A small image denoising autoencoder, trained from scratch: encoder moe expert_choice, normuon at rate 0.004.
Rows from expert 1 of block 8 of the encoder, named by matrix and row number. Rows with one number belong to one neuron. Each number is 128 + 32 x the weight over the matrix's rms, rounded and kept within 0 to 255. All counts start at 0. Numbers have three digits each.
# up: expert up (encoder.blocks.8.mlp.up, 16x128x256), inputs 0-127
# down: expert down (encoder.blocks.8.mlp.down, 16x256x128, transposed), outputs 0-127
up.18:171133159143159164138186086149023115161155156135117150091153145141120106138161078121129137116108136126122171111132136151101111144051122226136124141160146094140155118093091152122168140129000151136110049092105135100143082098000123131152135130145123063139167143175111096129075115145123125104048094118135163086158131168108117119120116139140113121124131098097158104121247068139137012117125
up.19:112106125122130115124149119130159099119142118130112127108129146108140137104118149104120139135145147115156094146133091123107127143130135088131109121125131129125100128134150145125123124111100124145122139086151123116110148110119119131134128127143123140105105109110127108113126139100148123121132124124141143121109123155136134134125095145114129108136135106119154139148113127128125079127147
up.20:120144126143125121109140117129000197152139129123124126126114139127134113110121111143139120128133134138119062119137137140149120136222118120139104134114101135123000136128123148106121150122015160129166136128154117158127108125010149155118152143134113128109128142104119090133099155121098153156141131134128139140111125123188122084130146111136136159144128139130128131094058070127121126111106
up.21:249143117130180126106158158145154129168119091081131130101135117093087209115111062104151111098157154135101153184119112092174142108173119098137123116130150060105089114058150119126129158124167133093138204083122135135148190120060125176100153125166125109143122182035127171110089115095125128142045112130128112143131112171118151184125110128104116102134106119084115123168183137098116103122151
up.22:119148150150093126167113120160186108086108121128137175184149156126123125141103210159133167079136162153095255129092114140140132125213113188116133118146089255122073078082131155173149146078157153090066190086132092024167084147000118092082102104172114216111084182109146171123111147106123040154125061122142098102111131123071170191143072095099113144090179145066147158120180207121115166102151
up.23:153191118137206087122160152155114047084105164205106147079135128137097096123145120112113150096113113142131189194133102138110084100133088086139119098124132119093099157142092109131108145104084083164106206099122123081143114158141110162119143112151119143128109147104126105138117089116107165126108139155120135109132122139248128141143137100211103069121186156176092087145114130123151217096156
up.24:150167138116117095141108128135154088157147147153158132134106125104160135132107065145108125136126104118140153103101151108125111139147114135143137167130099137119078147115159130125111141106112123104115135140158123100159080169112108132107148131126089147148158142080127120146122172126143105131140140129137146107102136125112113125121115118125128132140144125117137127111086166127128135111115
up.25:149108120120100082173193139150166180110061175174139152137116132109105160093151160137157107132126165125088151107164122120117112145123146158131118121162110088127044115124150140152101097140024147097118163082131120081118192151000111138161127118106133075159103120121110131140077098135141119152053105132151122092135144119135141100160171145163126106121131101130137168115124012131147064125110
up.26:171162134130047152119214153087024067134137088135108134063020145137103176127138168096121114126108113139094255074113138149085124138100138255117142152114128149136124111082150142110073142142255102113134255094152154136105160090142126161116093126144137101120183087204121131111000192100115175140105086082146108141129087156203112128141132082161106115127123164055163184112101191126143120138166
up.27:182154146137193140102215125155020042145079148148115133134100133132098133116131140108167165102139123139148109093135119151162126152074084068138165171113157000149214171143100115140152153160082137151119046000149163142112064107027132128121139127140118150118071110178142132153223163107129111125125114109101156138110115158126143167129075079045117112141107147128178100132081000129141091106096
up.28:071143144139107129132154107132000073142089092070129132113217108121126145113107194128164150117142121124133255205121132149168104140072143229116154162126132126125000161108160145140119177102000139026059115039138140111122151174000175133106122143122127056146090108025163138140090154116111104103105114180131136080128183168172157122156075148175142107124195113072187092198138073139111056139151
up.29:141111124138101140165170131148115050118124094134142119118041143131130116114130077139148162107119122111132088085114119134119126141110089113143141152131125123126118105144137163134124129136062169156178137116123125144113097093064128150091141130124128101137125124118114149151103145139117040102084086126132147139097073115104138144114099115107122121125108139114110127149110178128129125158137
up.30:092139139121096128123147122119103057121211128226100160104114153116118158092100161161143110134117158114135184176142146126146118117135105096144147106149144176094020115159136116160129126090070121158136204170157161031136090117173106064101156127132140161155099063130092108107055142128140094127102129055137090129131118129062137132108000124097115130133149116201143102086188043126123224105140
up.31:135170127135107091166147133143112109127109097176102111121109105143125133122112102143147149105132172131116139072092162137167085147122139113135136157121131137137195094073102097156164135098180153065121145155145140093130125171190161135125098122169113084156067100113118144117179149131183216108108156089149138075152145153116135118117125148108131118148177149174114091072120152135115119096148
up.32:127140136112125110116131117138036153152132155139109129109078125111105129119133093130135121121116160149116123051118157146133121130255113128117128134125107121139019136141166174132106146088000164105127128111119132117145111104079105160134103161145119149129118109167130110138063126113134189145152141124160142027140123148138165138126036120234111124136141089097135078119120112153112100098117
up.33:136125129108086083140100153135152101201101145140138146166120155136118118109141130123097110090106125161120044158131136111179110124052121137112146130116089138095019100125152109116133110160125121123105133097156131122156066093065116128090106162093154137124127139110172069122106154149134168130064191120134110163122125136100158141124084102164113127140121143172161106113117168148152128118138
up.34:151133133093129137136124142142151255154112129093129142098087110128135175096142193102162136139139095119138197113132158144154127127141131118139120120131142130135043134184090137105162121101077130095135189119126109057120176090000154104146145162131133147168154131124125146147124158124134040076086100109128131075151118139130105138128151121120151120133068118123105116102146066126129111147128
up.35:234160118150113143171252118150111092072093124060092117084135094104083058114127155119176110081146123125135116189098128133120116133115146213140139105102120121105051143154198159153175161147080125031087050129122125105102142155138128197124096159146101143118158163075113104137142143138145119134127153150120113091150120142093136128121059136206133115115186152084171108197113090109085065107094
up.36:129113117124131063139132180118099107132107136174135148109090151105139138132172112124128144100132138162112115106117126177111100144226122130132149146138166072115031140139150095127136123099106130128131116146148147082109142099200149089133154154113142155137125100073132095144071111154150152117118094059125114097099145141170118144143141177107101144153147159109115133153164098109113131134144
up.37:165140136104132162169104137143071120143104130097133109157121137141178134135142138142135138113160150137109177107128138112157168146066161140149122128149146109109043121149118135131136105126088147141179145098152141140112129136000169116106121148141154130109148133144128097117046147136121119127156000130121132160174076128129107123148125098101140114149138127139136110093121193131152117114173
up.38:128122112139120112124141120136129110119114127141139143128122089097143111127121119131121111135133096110128114111118149128140146115119094176127131130145150132145126087129151152131104137139097120115128128126118129123119129154117132121131120120142110140104149133119153143124125138123133126113146129116128140149132117135133139128151132133105114098141124144107113085151142130148114119164161
up.39:096110128141165131124105159169086204112175125147106175114098144099114122127113082122157161128126081139113134111116142151126142149198138188153132127114155111104085130122163129107105138094122169095148102113181130060088164121168139138144170111142131107138144159092137101102131172137129092135142118097119158120122115132088135156145116181128128124121154126000159134159220176126104154107125
up.40:145109130145100145127124127140099118122162111109129130122158137127148105146111127144137145092100142153085177129132152107142131120118127094091129161132149127153037140174156150137134119101084159073089113146141145118149117144165162143087183109146147116106132087161133147134170129100136117126123107115153123106151117128136119127095096123187130122143151137163079134145053134100119120107127
up.41:111153130127251160136170117133078144145112130113160096130120145130107156139134134124101145120126122132125255133107115110154148143227080137136124138137128094121070140132117150128115129148084120126132136168125125042153082125060160102133146121142155091123148078154160153136095116077140069110084162153147109178122125144107123152157096135161121112122129117143154128137169110085136097100108
up.42:156143148152127113126137153115144163135101165138136136147131160132146167092148131144106158122125137152127195143148166102119126149117135131159116150115128097134127133104111119147123122121091106127145090157128151089166098113086125136106132122155096108129061130080143119142114146128130115116164081161124140104124113142196166108142162140141143139115144151105148176134140062115166104109140
down.18:123084181135102132130096143155099132091119067127141106120153181105133118127103119115177108100129116110150119107179147083107110151123092124102176119069122098140128102131094226164197098119130208122164163099063192130106191127118085134175091102188111140130124100159150213185071110083128127107137103130159117118145096104142076125155153144131170154135155091126102137113111064120139142121179
down.19:092149126064106120106154140165076160111148127125110110129122122151166085170121088123125095103133147114105150100171168115128112166156134150134202147140106145117137183149125144125130118101170191096124157130180142158125137151162157122115138201112160148102126103156123161134176098136130115142116142193165125143112105141114114127122104140142169120137155143108163138134142123145120088175150
down.20:090127117147096155134084154139122115095166156126137140134143161123121154156090130136123091119085108122131162141132122148149137097113137114145169146158124136151135130131110134131169094131105131122159170118116122130126110089101120175124151160137164099144094160100134135128143143135107146143131107141109121151146076150133142153134080136107154114129125128139131098147133121103110109159119
down.21:108130129134156100125101147133128185134177115134183161141155134110146133162134121117143071131107150122121115131110066114150102131071088149125177128128097150104137149091167151180158145121147135053154162194151140114128155081101187100121118101141112134148129137155152150143094115156139131187119093179183127080111140138136140104142134170166147134097092182083123142107148130166074087123144
down.22:118140188058057104120111194137166057145147135107127191159174096103133088201111168096133116079125136127102116113140138108147125138143171099081172151153117135147152124192110197094118163111151149156134114139165163127076093102159091132113155132113076148172128090160103130108108119112124127134135162167138146123182147177117103092138099129157184119137121160112088075134167196118144097149089
down.23:129113068097124145104155174126134098135110126126152146122147175135150119160113163123139120150048178095110184129105094173103171121151090110174117120151163112129113159133094188170142100125082099140158137158094159140127117128084106114131143139080146124074131107147110115157114114116105156083107152157139092116117149149098133125142120142131175130084113169107096111126126103113172129134193
down.24:111127147119101174095134139155105132137147130111111113152139144105089119158093167088161115138134141098167137139160157161124128134110122145145129145137122167152134158146145161140135102094134104090155118119147106109132118140149110122173128143142121116181133154100126108136117161137115091100115132121113132116137143139104154107142123103149171106144147152131125108110109114120118110145147
down.25:080104153138086128090114125140123120141149137111125139123147115106079065142155099082092083093140146078114126119141148127159122169101156158140190102159101125107126097152118111191087159082103150153115133124184106158125147123145089151177164133174124144086114106210128149109150096117136088158109171175125103144176108210170136110143128138162146142119162108113110147136167127184117114147104
down.26:109139127165132086059104131149134137151200208109120106156077130116114096198175149089178149090115091159146151113138146103166151174154154178162142180146079158092180096155130096146064129099135133152077143164157144175112092187104135133071074202139113123120125122127156188106148120132167098162160143155223211137159145090096127175121095088119119181146160043153150136128114172079218156144119
down.27:114161154081109185117140108169096089094115221131129106086180130163114160148127127163121142190180138188112162181160081176072229043111152123141160092177049189097103098158166177170100131138082122133153162068168143148193179137069185068119200107164141121136189089187089189159164094107129134213105110184183153110190162177166111123099095151105121073116202152095106168161100131175146145128138
down.28:079150178176157157107143141100082107100198107134091180210176133154156184124149162110124125165120128095099131125108172159111131083170180166168120155131123163117141137178153198121109099144136111103121189129164153157086100143085142141208093133145121103187124114145121169160042171173182128151135132112170122101161113139151102147143138141196154054179117102135172160186117107151161134161200
down.29:135161129114110143140149114151116160103181168125123109120141132083063145131137123135107122136141138149105151077153162146138140130168134119147140134141121139141150179165118120163107165117126161133084178122115134157156148146132191102168127125134156154111098111171116133119150112144146092145137141157118184148104088096110107139150108123162116105103183117123154142120098168126079112164131
down.30:115193140098092114095142119146118086118140126106140195164142100091092159157157125135128107141069128234190135132107105163118124140183087161107147102069135103132082116148171109157144139113178108120138175141146139165132096138133153108133181183144173068125175088181165120104071130106126080096129143132191145120182167160145105085147109100165173121110148118094171140152134096069138110156141
down.31:178117138174032066101116100144101123106122162152079113124139151140121193104124093116123108163102100074151154163087170132130135146159155161122131170143101141097096157127157120117134127137137209108126108113099134084125078112164131109170145159166153134132092120149146112085128094151102110128105124126165100075133132155141152090144117120095133150136161143155139163111182132109087116131142
down.32:136122138090096130130143119172122101127132110078110127105085107118122128132155135148090124133133119126103134146140094137132155178150140123158147158129091125143121148130099145126181151119159148136131162126146091160144120120148135121099146144116146144147123110112109132113097148117137126131144143112121137125114127178106128151149102124149120111129148124141126134100142127103154116127145
down.33:089135146153110097177148133147113173149140171119161161101127115071178155135106130145054089158077112167106126096130126088140218169182083128182153163166146210148083129131179189202181119142158098104166082105106064079167183132154100103171122172153171104130100137158089114155166071121102115108120135150171127092093099134129151217104114144105114140138176116119155170149131142106113128106129
down.34:145158130059114119091087124110092117117170080146101092120149081148166058172132130093150104155102113176114179167136165081128149126129120140085162103144113154110104120133144080104120125114140181113112141156120141153123100130121095203091125142107189128169107157142152122154127132142158112132098150133121114130165091113157167166152117107124146123144191106129140114157105131186169134111103
down.35:101149157156107125143170202164061075124167159139160159140106150098142162190124161115113084106133153174105152143124137141091102122104129154157126112141159119217143191120140153131132121118141140144132191160163146140130129129111137093164138121129084102114132091170128128167114150093128102104092102130139135117136127148140173123165081135146159116145161162133119135168148173118135144126127
down.36:098151095119107151149125149145118138123166113137122150131153120106112156129099128127153119107119142144112168140128108163105122132152128129136152146104116093146080178139127177145147104141114112133158158113176140106116140120148124110167142143144117110112106137140157098139169137128119094148098188111119138136107096100133097169144105123154154129119084152163116145144134087132150139085126
down.37:138140116155104120129146159189121142124165152167143156138144111109132136163135116136129098158153186175128150142168116181128175119069089144141125089141111130140115170121151147136142090157137162137136149158116096223176128128113176167124153158153198103155171129096134114150090125121095095163094127135165145122101115128125164120139085122096120102168124139134149126140129124170090120152101
down.38:108152135111102109137126160156111115146114137132125134133145155101123144116144115152125127122120165145109148126109137152147094133131109129121154128148136116134121159098137124124137115100118141129122126145137100135154113110121125119150134133109156111174126137126110136165142138109135114126096120154136128152146100128113117161108087123182158118133117149138117135142152108174107142091124
down.39:125104085092142119121139122145145159118098198133107128115146129113090135092143146098119148106114139126135145151143166102112142135141161128165094182142108110167108199128136112135117139124105120123113166113157102137140122124193092127139115153170120090170116102122142137098154126123146120145098159131120139122117107125103128189172130187092215099113136159124111172141112094155140100163124
down.40:126150120117118152102143146177122062083143135119130137165137143148173122114163124100126139152117153135083146146175118128139181135125126135190121129158079122135125176170122147166188141101154113135116150166167102167084118113112165133161169130153149118136106137134167120138129154109093136147149158164098143139112138163098149128119102117140126095136140151117077141131119146126115129116139
down.41:151054199087147171103082142144108163092203106145143111076064125243110102096075074250054127133221063153154113076110152068142205227137180188174026216083104124108123162097122238191161089178155163174132177088098063161226065166036163151104028160119119089070153122166084180216203122061133094114136137185105199115129065130146226238123081108180066138015079186180138089113109139237110083188127
down.42:108147148114097127152152161125121122144165169123106143129112151139123140143117121127101170133121125135104143120147124117103143156148143120110132189104106118150118174141148120158161114105143124112105148124151071121112096151150156127138163140137125101135113098159153137147153125135154139131104168172115146142134124167141145121148105101176148099105158098122116148128088139148164120136155