A small image denoising autoencoder, trained from scratch.
Model: 4.16M parameters, encoder arch convnext, encoder norm layernorm, encoder moe expert_choice, encoder num experts 16, encoder depths [2, 5, 2], encoder widths [64, 128, 256], decoder activation silu, decoder widths [32, 64, 96, 128].
Training: normuon at rate 0.004, 8800 steps, batches of 64.
Rows from block 1 of the decoder of a small image denoising autoencoder, named by matrix and row number. Rows with one number belong to one channel. Each number is 500 + 50 x the weight over its row's rms, rounded and kept within 0 to 999. All counts start at 0. Numbers have three digits each.
After each channel's rows are labels from the 100 images, of 14976, where the channel reaches its highest value: "strongest on" is what is common among them; "lies over" is the class under the peak. Only what is clearly more common there than usual is listed. The data: aerial photos of the United States (SatlasPretrain). In brackets: how many of the 100.
# convs1: first pointwise conv (decoder.mid.1.convs.1.weight, 128x128x1x1), inputs 0-127
# convs3: second pointwise conv (decoder.mid.1.convs.3.weight, 128x128x1x1, transposed), outputs 0-127

convs1.126:416490509554573503530448528490479553399451564498486509545487501443529524448463549444581556478495484563532458474572414588491563503455525569498518572437481487541487474470476419511527426403508505527559537492511580482549422542479574538536547454512472399537510530487536508494495493518476589582493506550467609557493535522548478467389616551552463497420551558497494592554478462441411404537577
convs3.126:453517479441439538510549518472456547414542548514464585487493477557519448458487522440478530433469550437498486494531465544435540416469490530510393536568542491435567466517500510476489540455536489460546489499339509452495507580544557487540610485491514523415426502486443484487537455621489456523493532496667440524456543507496497573543439449484501440597568558471517547568495530611488559479418
strongest on: crop field (36)
lies over: crop field (34)

convs1.2:554585501395454502544443368557500593428553532501457539501515491461565586534561460476501496556472394548485416518502413489431565455462599461376485523540518585449524526462493461490552495499524528491460464523483467445481447478458511468514508444467552467557505571630553453494552475528602554476549558540405440538479523561534526468523564484409500472448510518555512480535507508458440482572436
convs3.2:461415563561567512437493513471463521517475503548556545496475542430437492520459485515419540586445447539506521539466495458503464454516474536558479633359538556455526347611482483412595556527574460444508426446541496503478530448420438502491484536586491400484501504430483499465485489513540563552525545496410498494508517454536508432534473574544511483485521499406540581427549458481484476488560
strongest on: crop field (28)
lies over: crop field (27)

convs1.116:546539459469473475475511549599542481457458466517443498477549538404485423518476505526497572432494490495420474606485495539529555539583498497545541363508568569427501580490499544469471521418453473554486494479578526510473551440511494542456498490502465592448539473477597456469472602521460466473500581556549510524415557567591590492456589546457529490472516461510441447433499504499548626427413
convs3.116:532425456583485502449522533503513499569530419562500468419576500474524540511485571456578513604505442591509531501539525602384522469456473550480561568449448531525476454503543496498467515560440436537534538479546498505475492534482523456437439519498526566416599565518525442487464526399471518481511475534449457515485455545444582403600513592478383530564520446481451567539520435439566535469582
strongest on: building (80)
lies over: building (60)

convs1.95:501427505501469479514477427505565417494588501510564469575529431492522498523431499534554562583497533568503444551541562592400604589527498480448559495502442580457453494534459448512532406608520500528482506497498500404520447421502553392414481504471538498505486504455569536397517502430592497499489594551518504426546494476482506560541510514534463483557529419559499520485457537392452538591524
convs3.95:452546534521572554443492487538432492513498470518382558470462478569444499453456561444421553533392456557534505495477471481479492539515492465499549448488492518488528525530524384458460569478448531497441498519449547610516550519507587428431514549512484498454452493516493392448543497499492522491455520574475490514618514519567586484523584411446484448431646499510501374479458531502542462379457
strongest on: crop field (39)
lies over: crop field (32)

convs1.3:614485486396563523465486539450474497577521542515532523557476492562554475573334514547496517429428518431469544564478493444523448491482481542502505474483474532447421486490526501498557503568537459567586567489468435580508487578563489549605513520462521528444401404507468560608466536505528394449549633464501491471486525495433469484469462507460549548511411462472457527482463498553495420506513
convs3.3:551481563553493434453449469549583430533560534573503433590480518431575472520534414528504524574533490559601490502525416355387463533515572561479546443469350522508563524499467491525443480487549552505546551451398392547494497538591522472420545498483520539486511494514474481517527525475497550558480508475453520430584520418486516485508561456562437554536461482542451442511476497533500478471428
strongest on: building (72)
lies over: building (27)

convs1.74:499514513454437591575533563478473463450550627508362552427629511479545500471438513522454434565481574591530492510395433606424522521526462478457540536474458496528455499492517453508575517593562492534445507460503556434511514493529473504489411447513518501504457493520470447536422515516473469456540580471535450495547535507526502551571578471559471546471527458613549400592474537472545474475526
convs3.74:592485469488473553451515453517491509502574558425558479543509519550538478487586497498368517508301435419513418530610458526417477503515505445486522543519530463525569418511574503523443426515492497526508476542477477427463488530512496464555519463518464453458571504450421577460524516526533482445595471576503537498437457572444417558501541475503478611570451453511467485503494481597487527571466
strongest on: crop field (51)
lies over: crop field (46)

convs1.102:442460536637503525533379557487510458469592451536488426439418522535527463493381416467530476562550507533504486608600518489513391474516563465501526481482489506516500405452482474402496580494500477495455530503570515497479488525467425435492482494483523468465433475378498463490400498495468473466519462507472628567498522552449478456364466567501518489526505516492606542513509488502574457476469
convs3.102:441466597547541517489485495498332538465587459511431514461479520453425525564538559578522496474502519578545478481629529461473589536455533501549563523484446502460568479532562523566461481502537549488543496474422484487441487406444569551541485451496567512520549532526495466480463481439546388457512488509565536551447424551468540418592593469501514502442519431476549440560503427559526450452579
strongest on: building (68)
lies over: building (45)

convs1.87:434487510435370559442519513330601463524513429466462565539469446516559491437555519500556480485508493438484428449538480485539532449440469532469547434406482492433547558549480561487523492489555475503511510486442527488478443528619496495563465517504475442488533439616413511566562530452599482583520390526449488410516436485515490495499518521517501487442498544563432541584456506479427511534533
convs3.87:489520473520505510543525507554482528474538444472537507453501437488487455535513483521596486516504464488604504445539519561507572521545527482464484572488540575415632602685483537618494460470456564479505596540519442472479541497390519481430416595505476480494507497471496465451504498498462435491542595432439458524480502511476526543487428598527579410547593462473557459429512507504436513475521
strongest on: crop field (34)
lies over: crop field (27)

convs1.30:466511502514543581434597525463487482535614468541533524485473498531486448519482542512545481489473513402576573561506509528468458464492451593473527510441487515400448533480482439458477511433636486481499383464590560509491512554435631510493532528570657495601504487481380482474514522499462475449557543500496488522436500542520574553439528458518471467460491507564516536423543494548473552589551
convs3.30:473490428545557497478570488483482513418544422444521499566472548519497391428500451483504495443501489506472506508468583429481574466494524474475504508476599407422557531524371488554532501506573485466546505618550540512438478525532466392559470576525542442487484427526598534528447496514455478450488439415549516524438584562508502584608497553551531436499511486394528530478578458526480431548557
strongest on: building (83)
lies over: building (51)

convs1.1:479440463606428478510466482500410490450558491542485548588457485485496604548517544495592586493580463449517453516471465617427536510595550495472594511420486521397449461524492521555475438497486462550433497403473470373520470513474376523567486484481483416503521491475493477518612511528555510524483488480490500534572434550470503515464495432502454475441531461474554585582503511490415514579454
convs3.1:582467505532494485492462469487565443461435527567555470498509506403473499553475600449522503538524525619592479500463489431544469512467527504495445547478468539501408435550532514610549490496442588528499512539607503545498535518457505568476487373431451440617606548542568412415518500444522507492572425498547586474539482538505447521534613447473485537478532515517496460474472446456563520575470
strongest on: crop field (44)
lies over: crop field (41)

convs1.94:444549497459525517525482629510540543496539536512491457482493601506416482583439443428498484516447475567547505506561453433468371510456545576469440522593513552500441510466620487439535513430452504454534372495473529443501493473472489549503545543465503512419472464545512468547426448466409538561528480545540463547484614554523558467465542501460493497532507535542512460541531469594569441494357
convs3.94:468554523515569542504552520551440414429517496444509545604519557460446547582513567403508565529489423513527475432555534561450587511523514491489535547459504538527506573464554461494500582549525414444569531463509417462502508462376548471416461560509546465474418467541552522478567486508475528486586518427542515587474404531463570558491486566495415459552535509462433513462442403531403501496455
strongest on: building (95)
lies over: building (83)

convs1.106:512522506526531474476424450518496496518415497514477460536554519412452511565459522549561467497582495376575521549504542570519442419562480512549466515529504479486531537531458567495499496378491509401568489506524530523481541525404516557479449547551545511496464573519564436427453550547357527433508536486581601569472564605483512509530440491535572413533534532488523537531468480485621570511412
convs3.106:537497516451474431463514528416512494484416481474593500501480545494503539485556520452469500441515614534534536617508566462579515394377590545531432484497511445506625441397518547507465443485496470493505498534580527416446494589513422475481579433474527517486451500530450524506494535519462490593482535465604514476456551508436505470490563489468494544636470483449505541402447477436524540563483
strongest on: building (87)
lies over: building (74)

convs1.91:494415560597559540533437474437471512417525471476475501495485465531553502498457506524472592549511483496474498503503398534510579484505479543371562547450499436480459473464530467569489510404566512544559467542512519541553516526466553461522521481482506523439423420524560511595469505559444481578477607532559674459599538438504518529448536447488461536389564484468520483478516474544448540424588
convs3.91:505442504539516480562548495491528510530544462549464443511490499460425374523533546493444543434493515496425469538505498527486437606509504553448508498452422528523367530456451473531415528553552464511487556400483421501516481339456543476485484492539598446557448467581490484517507483480547483515485647482468599555633479438527441502514496498547505480531485427531523512422522438585536501570512
strongest on: crop field (27)
lies over: crop field (25)

convs1.77:552472498419548498560516486544508429437487492536519565518525447503450451611493429581520448427539522475456479608439549487499469455594515445579447492539486508536493497441492582486490579527518506471501493516441510508435605455484501515500509506482616580446521528499573484489417422611454506446375537441552541447564501500621497517493481451464575499482500473449555395506601485475554541534439
convs3.77:512494492546430468558534456497582501433564531459473531387475454397538480540494583462519501462554469497487545433544601507448473492482492528402421556543452457444494532486531548522511588460452483557391534524571520484416424488471513381424563361577435497479496471450472430478517481487480462467524547596516520572486543585456447548515512570493558480496559537414514520511564508430558475472500
strongest on: building (85)
lies over: building (64)

convs1.99:574544525555482512440516471520440497482520573532494459415551463499569499438529536494548498461555538478520492518474466503543535536548522410578482429515461475489519398501556541517544450486588545571437576457434448543490517485554568491458516411493335443508403491547443536441596469503492517483421425551457494500473487610520422519453458534489535535437512448427448439501400538488465457458619
convs3.99:481514408527469555499520502525550435505522514381534592469543477529523417560442385489566547526529398550494494456514454637536429456563540502524512614526484526531460547470528468489579525512470505493400538510586448500508488458495511507539461428476559502458550461482555517480457519508530406579526515549482482529568475523487550515567544534475545430514537520454656499566550531531488522355541
strongest on: crop field (43)
lies over: crop field (40)

convs1.46:563510526489549553489462511473492583473543576542448532546489521528535602439442520460564498486475519516469447412454510481533626470399573522465566510422518515580491554479459498601533449428477541514461441571500555524491539475586506399538491505505519553456472527469505459482473445482411513514455501537438488467580451398545441455510362532478418573448512535478538550569546503480390517513601
convs3.46:452436519559591512470541423547474478563588510506501469526502625443530556573465526469503516495543486571467461506492573537506542457503443502551503500475508527448422513554555445436523494580498496517574493456530458521505533494444600446550484554544638587515466423533606528503512479495516432522492573550437453476526383559551638471510363546508511460514470542499514531445516523560453555549555
strongest on: crop field (38)
lies over: crop field (36)

convs1.124:536549515548516562580483544459422538403586518494479511474483463526507487486509482555484502520471546499546429546465474515388540540449587474393494507460453527489506570501539432492511575428492508551561459538491437536534456420593577505525531477462490559449621483596493501481509499630532558472452457645469522530483465420509493482444577442517450573524528521511435571465615481530517409485512
convs3.124:466450523464404513557530462477552536453410466475377571413480494513501550488553466517485492439530561484543451421548464511613449475511413443506433478502512491399408506501438419540554536524444408528448484483503499420515475425520420434487517476480420508511487547537443571597546507417551461466529526606453448552546548482529480513436475541480521528507517460486546440421608401537531485472517
strongest on: crop field (38)
lies over: crop field (32)

convs1.35:488629426495542458577629478437460473618575450516514502471512448489452519534500512489459482478460402544498560618430524482567488470498431491606497424477528472565552567547524495478484537476543541505614589450502485604537466494419605505498507467526476478575488416478456545498429516545451519535526479527472518571488519480530530476505475513549574489593503544436491578481426501507531531422429
convs3.35:468517457512521516472505498322502432411487451494449593529579488456425504526488471463547433517547530559547450598519485500484495536454438581521478554511586472459477526493477442547604577555536457426458474484538431547462538490526403439460534528483490478544485615612465491518495524555524476521546574449430495471513489474411542527465512523486420426482531418452542507503520442562633518470497
strongest on: building (86)
lies over: building (68)

convs1.60:504491542500529520572512528495525446479517506550557488469572407414475450521494597537470480473486561572520452442536470589536563520441473491483503489495480484476496500585522424510504537691520478473443552471482470499498523469526439499405477467551491476465397570576515473466634606487523507522466533549418482448465427433446497450514458550478457528435562470524496424538453537535450502498662
convs3.60:499461459481537498575571565535552492444441573543493456503434443479571553508455542448504578492539484565498432459519504498575477560515565467512522479501398467567485547516421511583570493443499506490442549477488573518550517422437581375494488454445449506455407463444540428564546501497479537503466441559478511473548493599512439519580476437502499465425402509514393563522479545472453454643508
strongest on: crop field (41)
lies over: crop field (37)

convs1.93:443539516516491463518506531522487491462495411535455523427463440516471533427514506502479483521505444524512539402532429596561453507559471406446483472557474487440475521495520504550481511596391537497566535457531522550556478572490495492545601435489506461475552625521410564501584464499517560547459432462401544574641530563559518495497625465455437494462479481554503436512541513480500473464628
convs3.93:540506431411558545477538531529594435522555457409532517522451511513522459594421563466513481529552467476507548551474496528497441411568483469519495539541510550556522422436503564447477533521553578512490541535468560556537471398551415582571556563486502430586452408449513500596599501559484528564453412556509433498503453507502492451503529446512553608460594491506488568441515547517570462467513
strongest on: crop field (36)
lies over: crop field (33)

convs1.108:522404516536504447530510519484536518455489477472438559525509418487582561449554487512515579541504453485497516372570466495481556525407465418415567499348519480500501466507451495543499498517510495518606421514455480471448427521476502512538554574480468558435526418548416506478538442485618439558568608477482526583465461437480536437554527491504482430497471515500551474450553460487370493466566
convs3.108:549384552490528505452488454434501511491482584463459449503518451461450536392487544433490547549519551485549535609510459455489512479563475468483458517558508413439539418562447526503502494520519532446459540442554516437517574543538520352417540451569509490563544490458553461579383555486595476448515514497434554444492606511560470617541522488496485495474527479579476549458470588487544442452493
strongest on: crop field (44)
lies over: crop field (39)

convs1.88:575487562473506463504570463435385587571559596512409556451545518588497605445437495568552436570531527499553463618539491472441473476512501481482555553495529490578541422442496542455501452468469493485552544487539470494555384448444497512500459453484426501586475481483536447358547587401464498472530489440454489484587563534579550482583522500487495453538538505526512488518516475528504493532469
convs3.88:463543483524581419588485517482561466485543412533536559466495602380555480456566533519534569535640503524500567470463484440468527523485427518496467457499480517452574493459490478428500483465529445459549528491461540506462457460566455519454454407491507450520450501540575543496517493407423446560463425538471473434485463540450493451495516409686584517504534508445501512546491441509522407428494
strongest on: crop field (31)
lies over: crop field (25)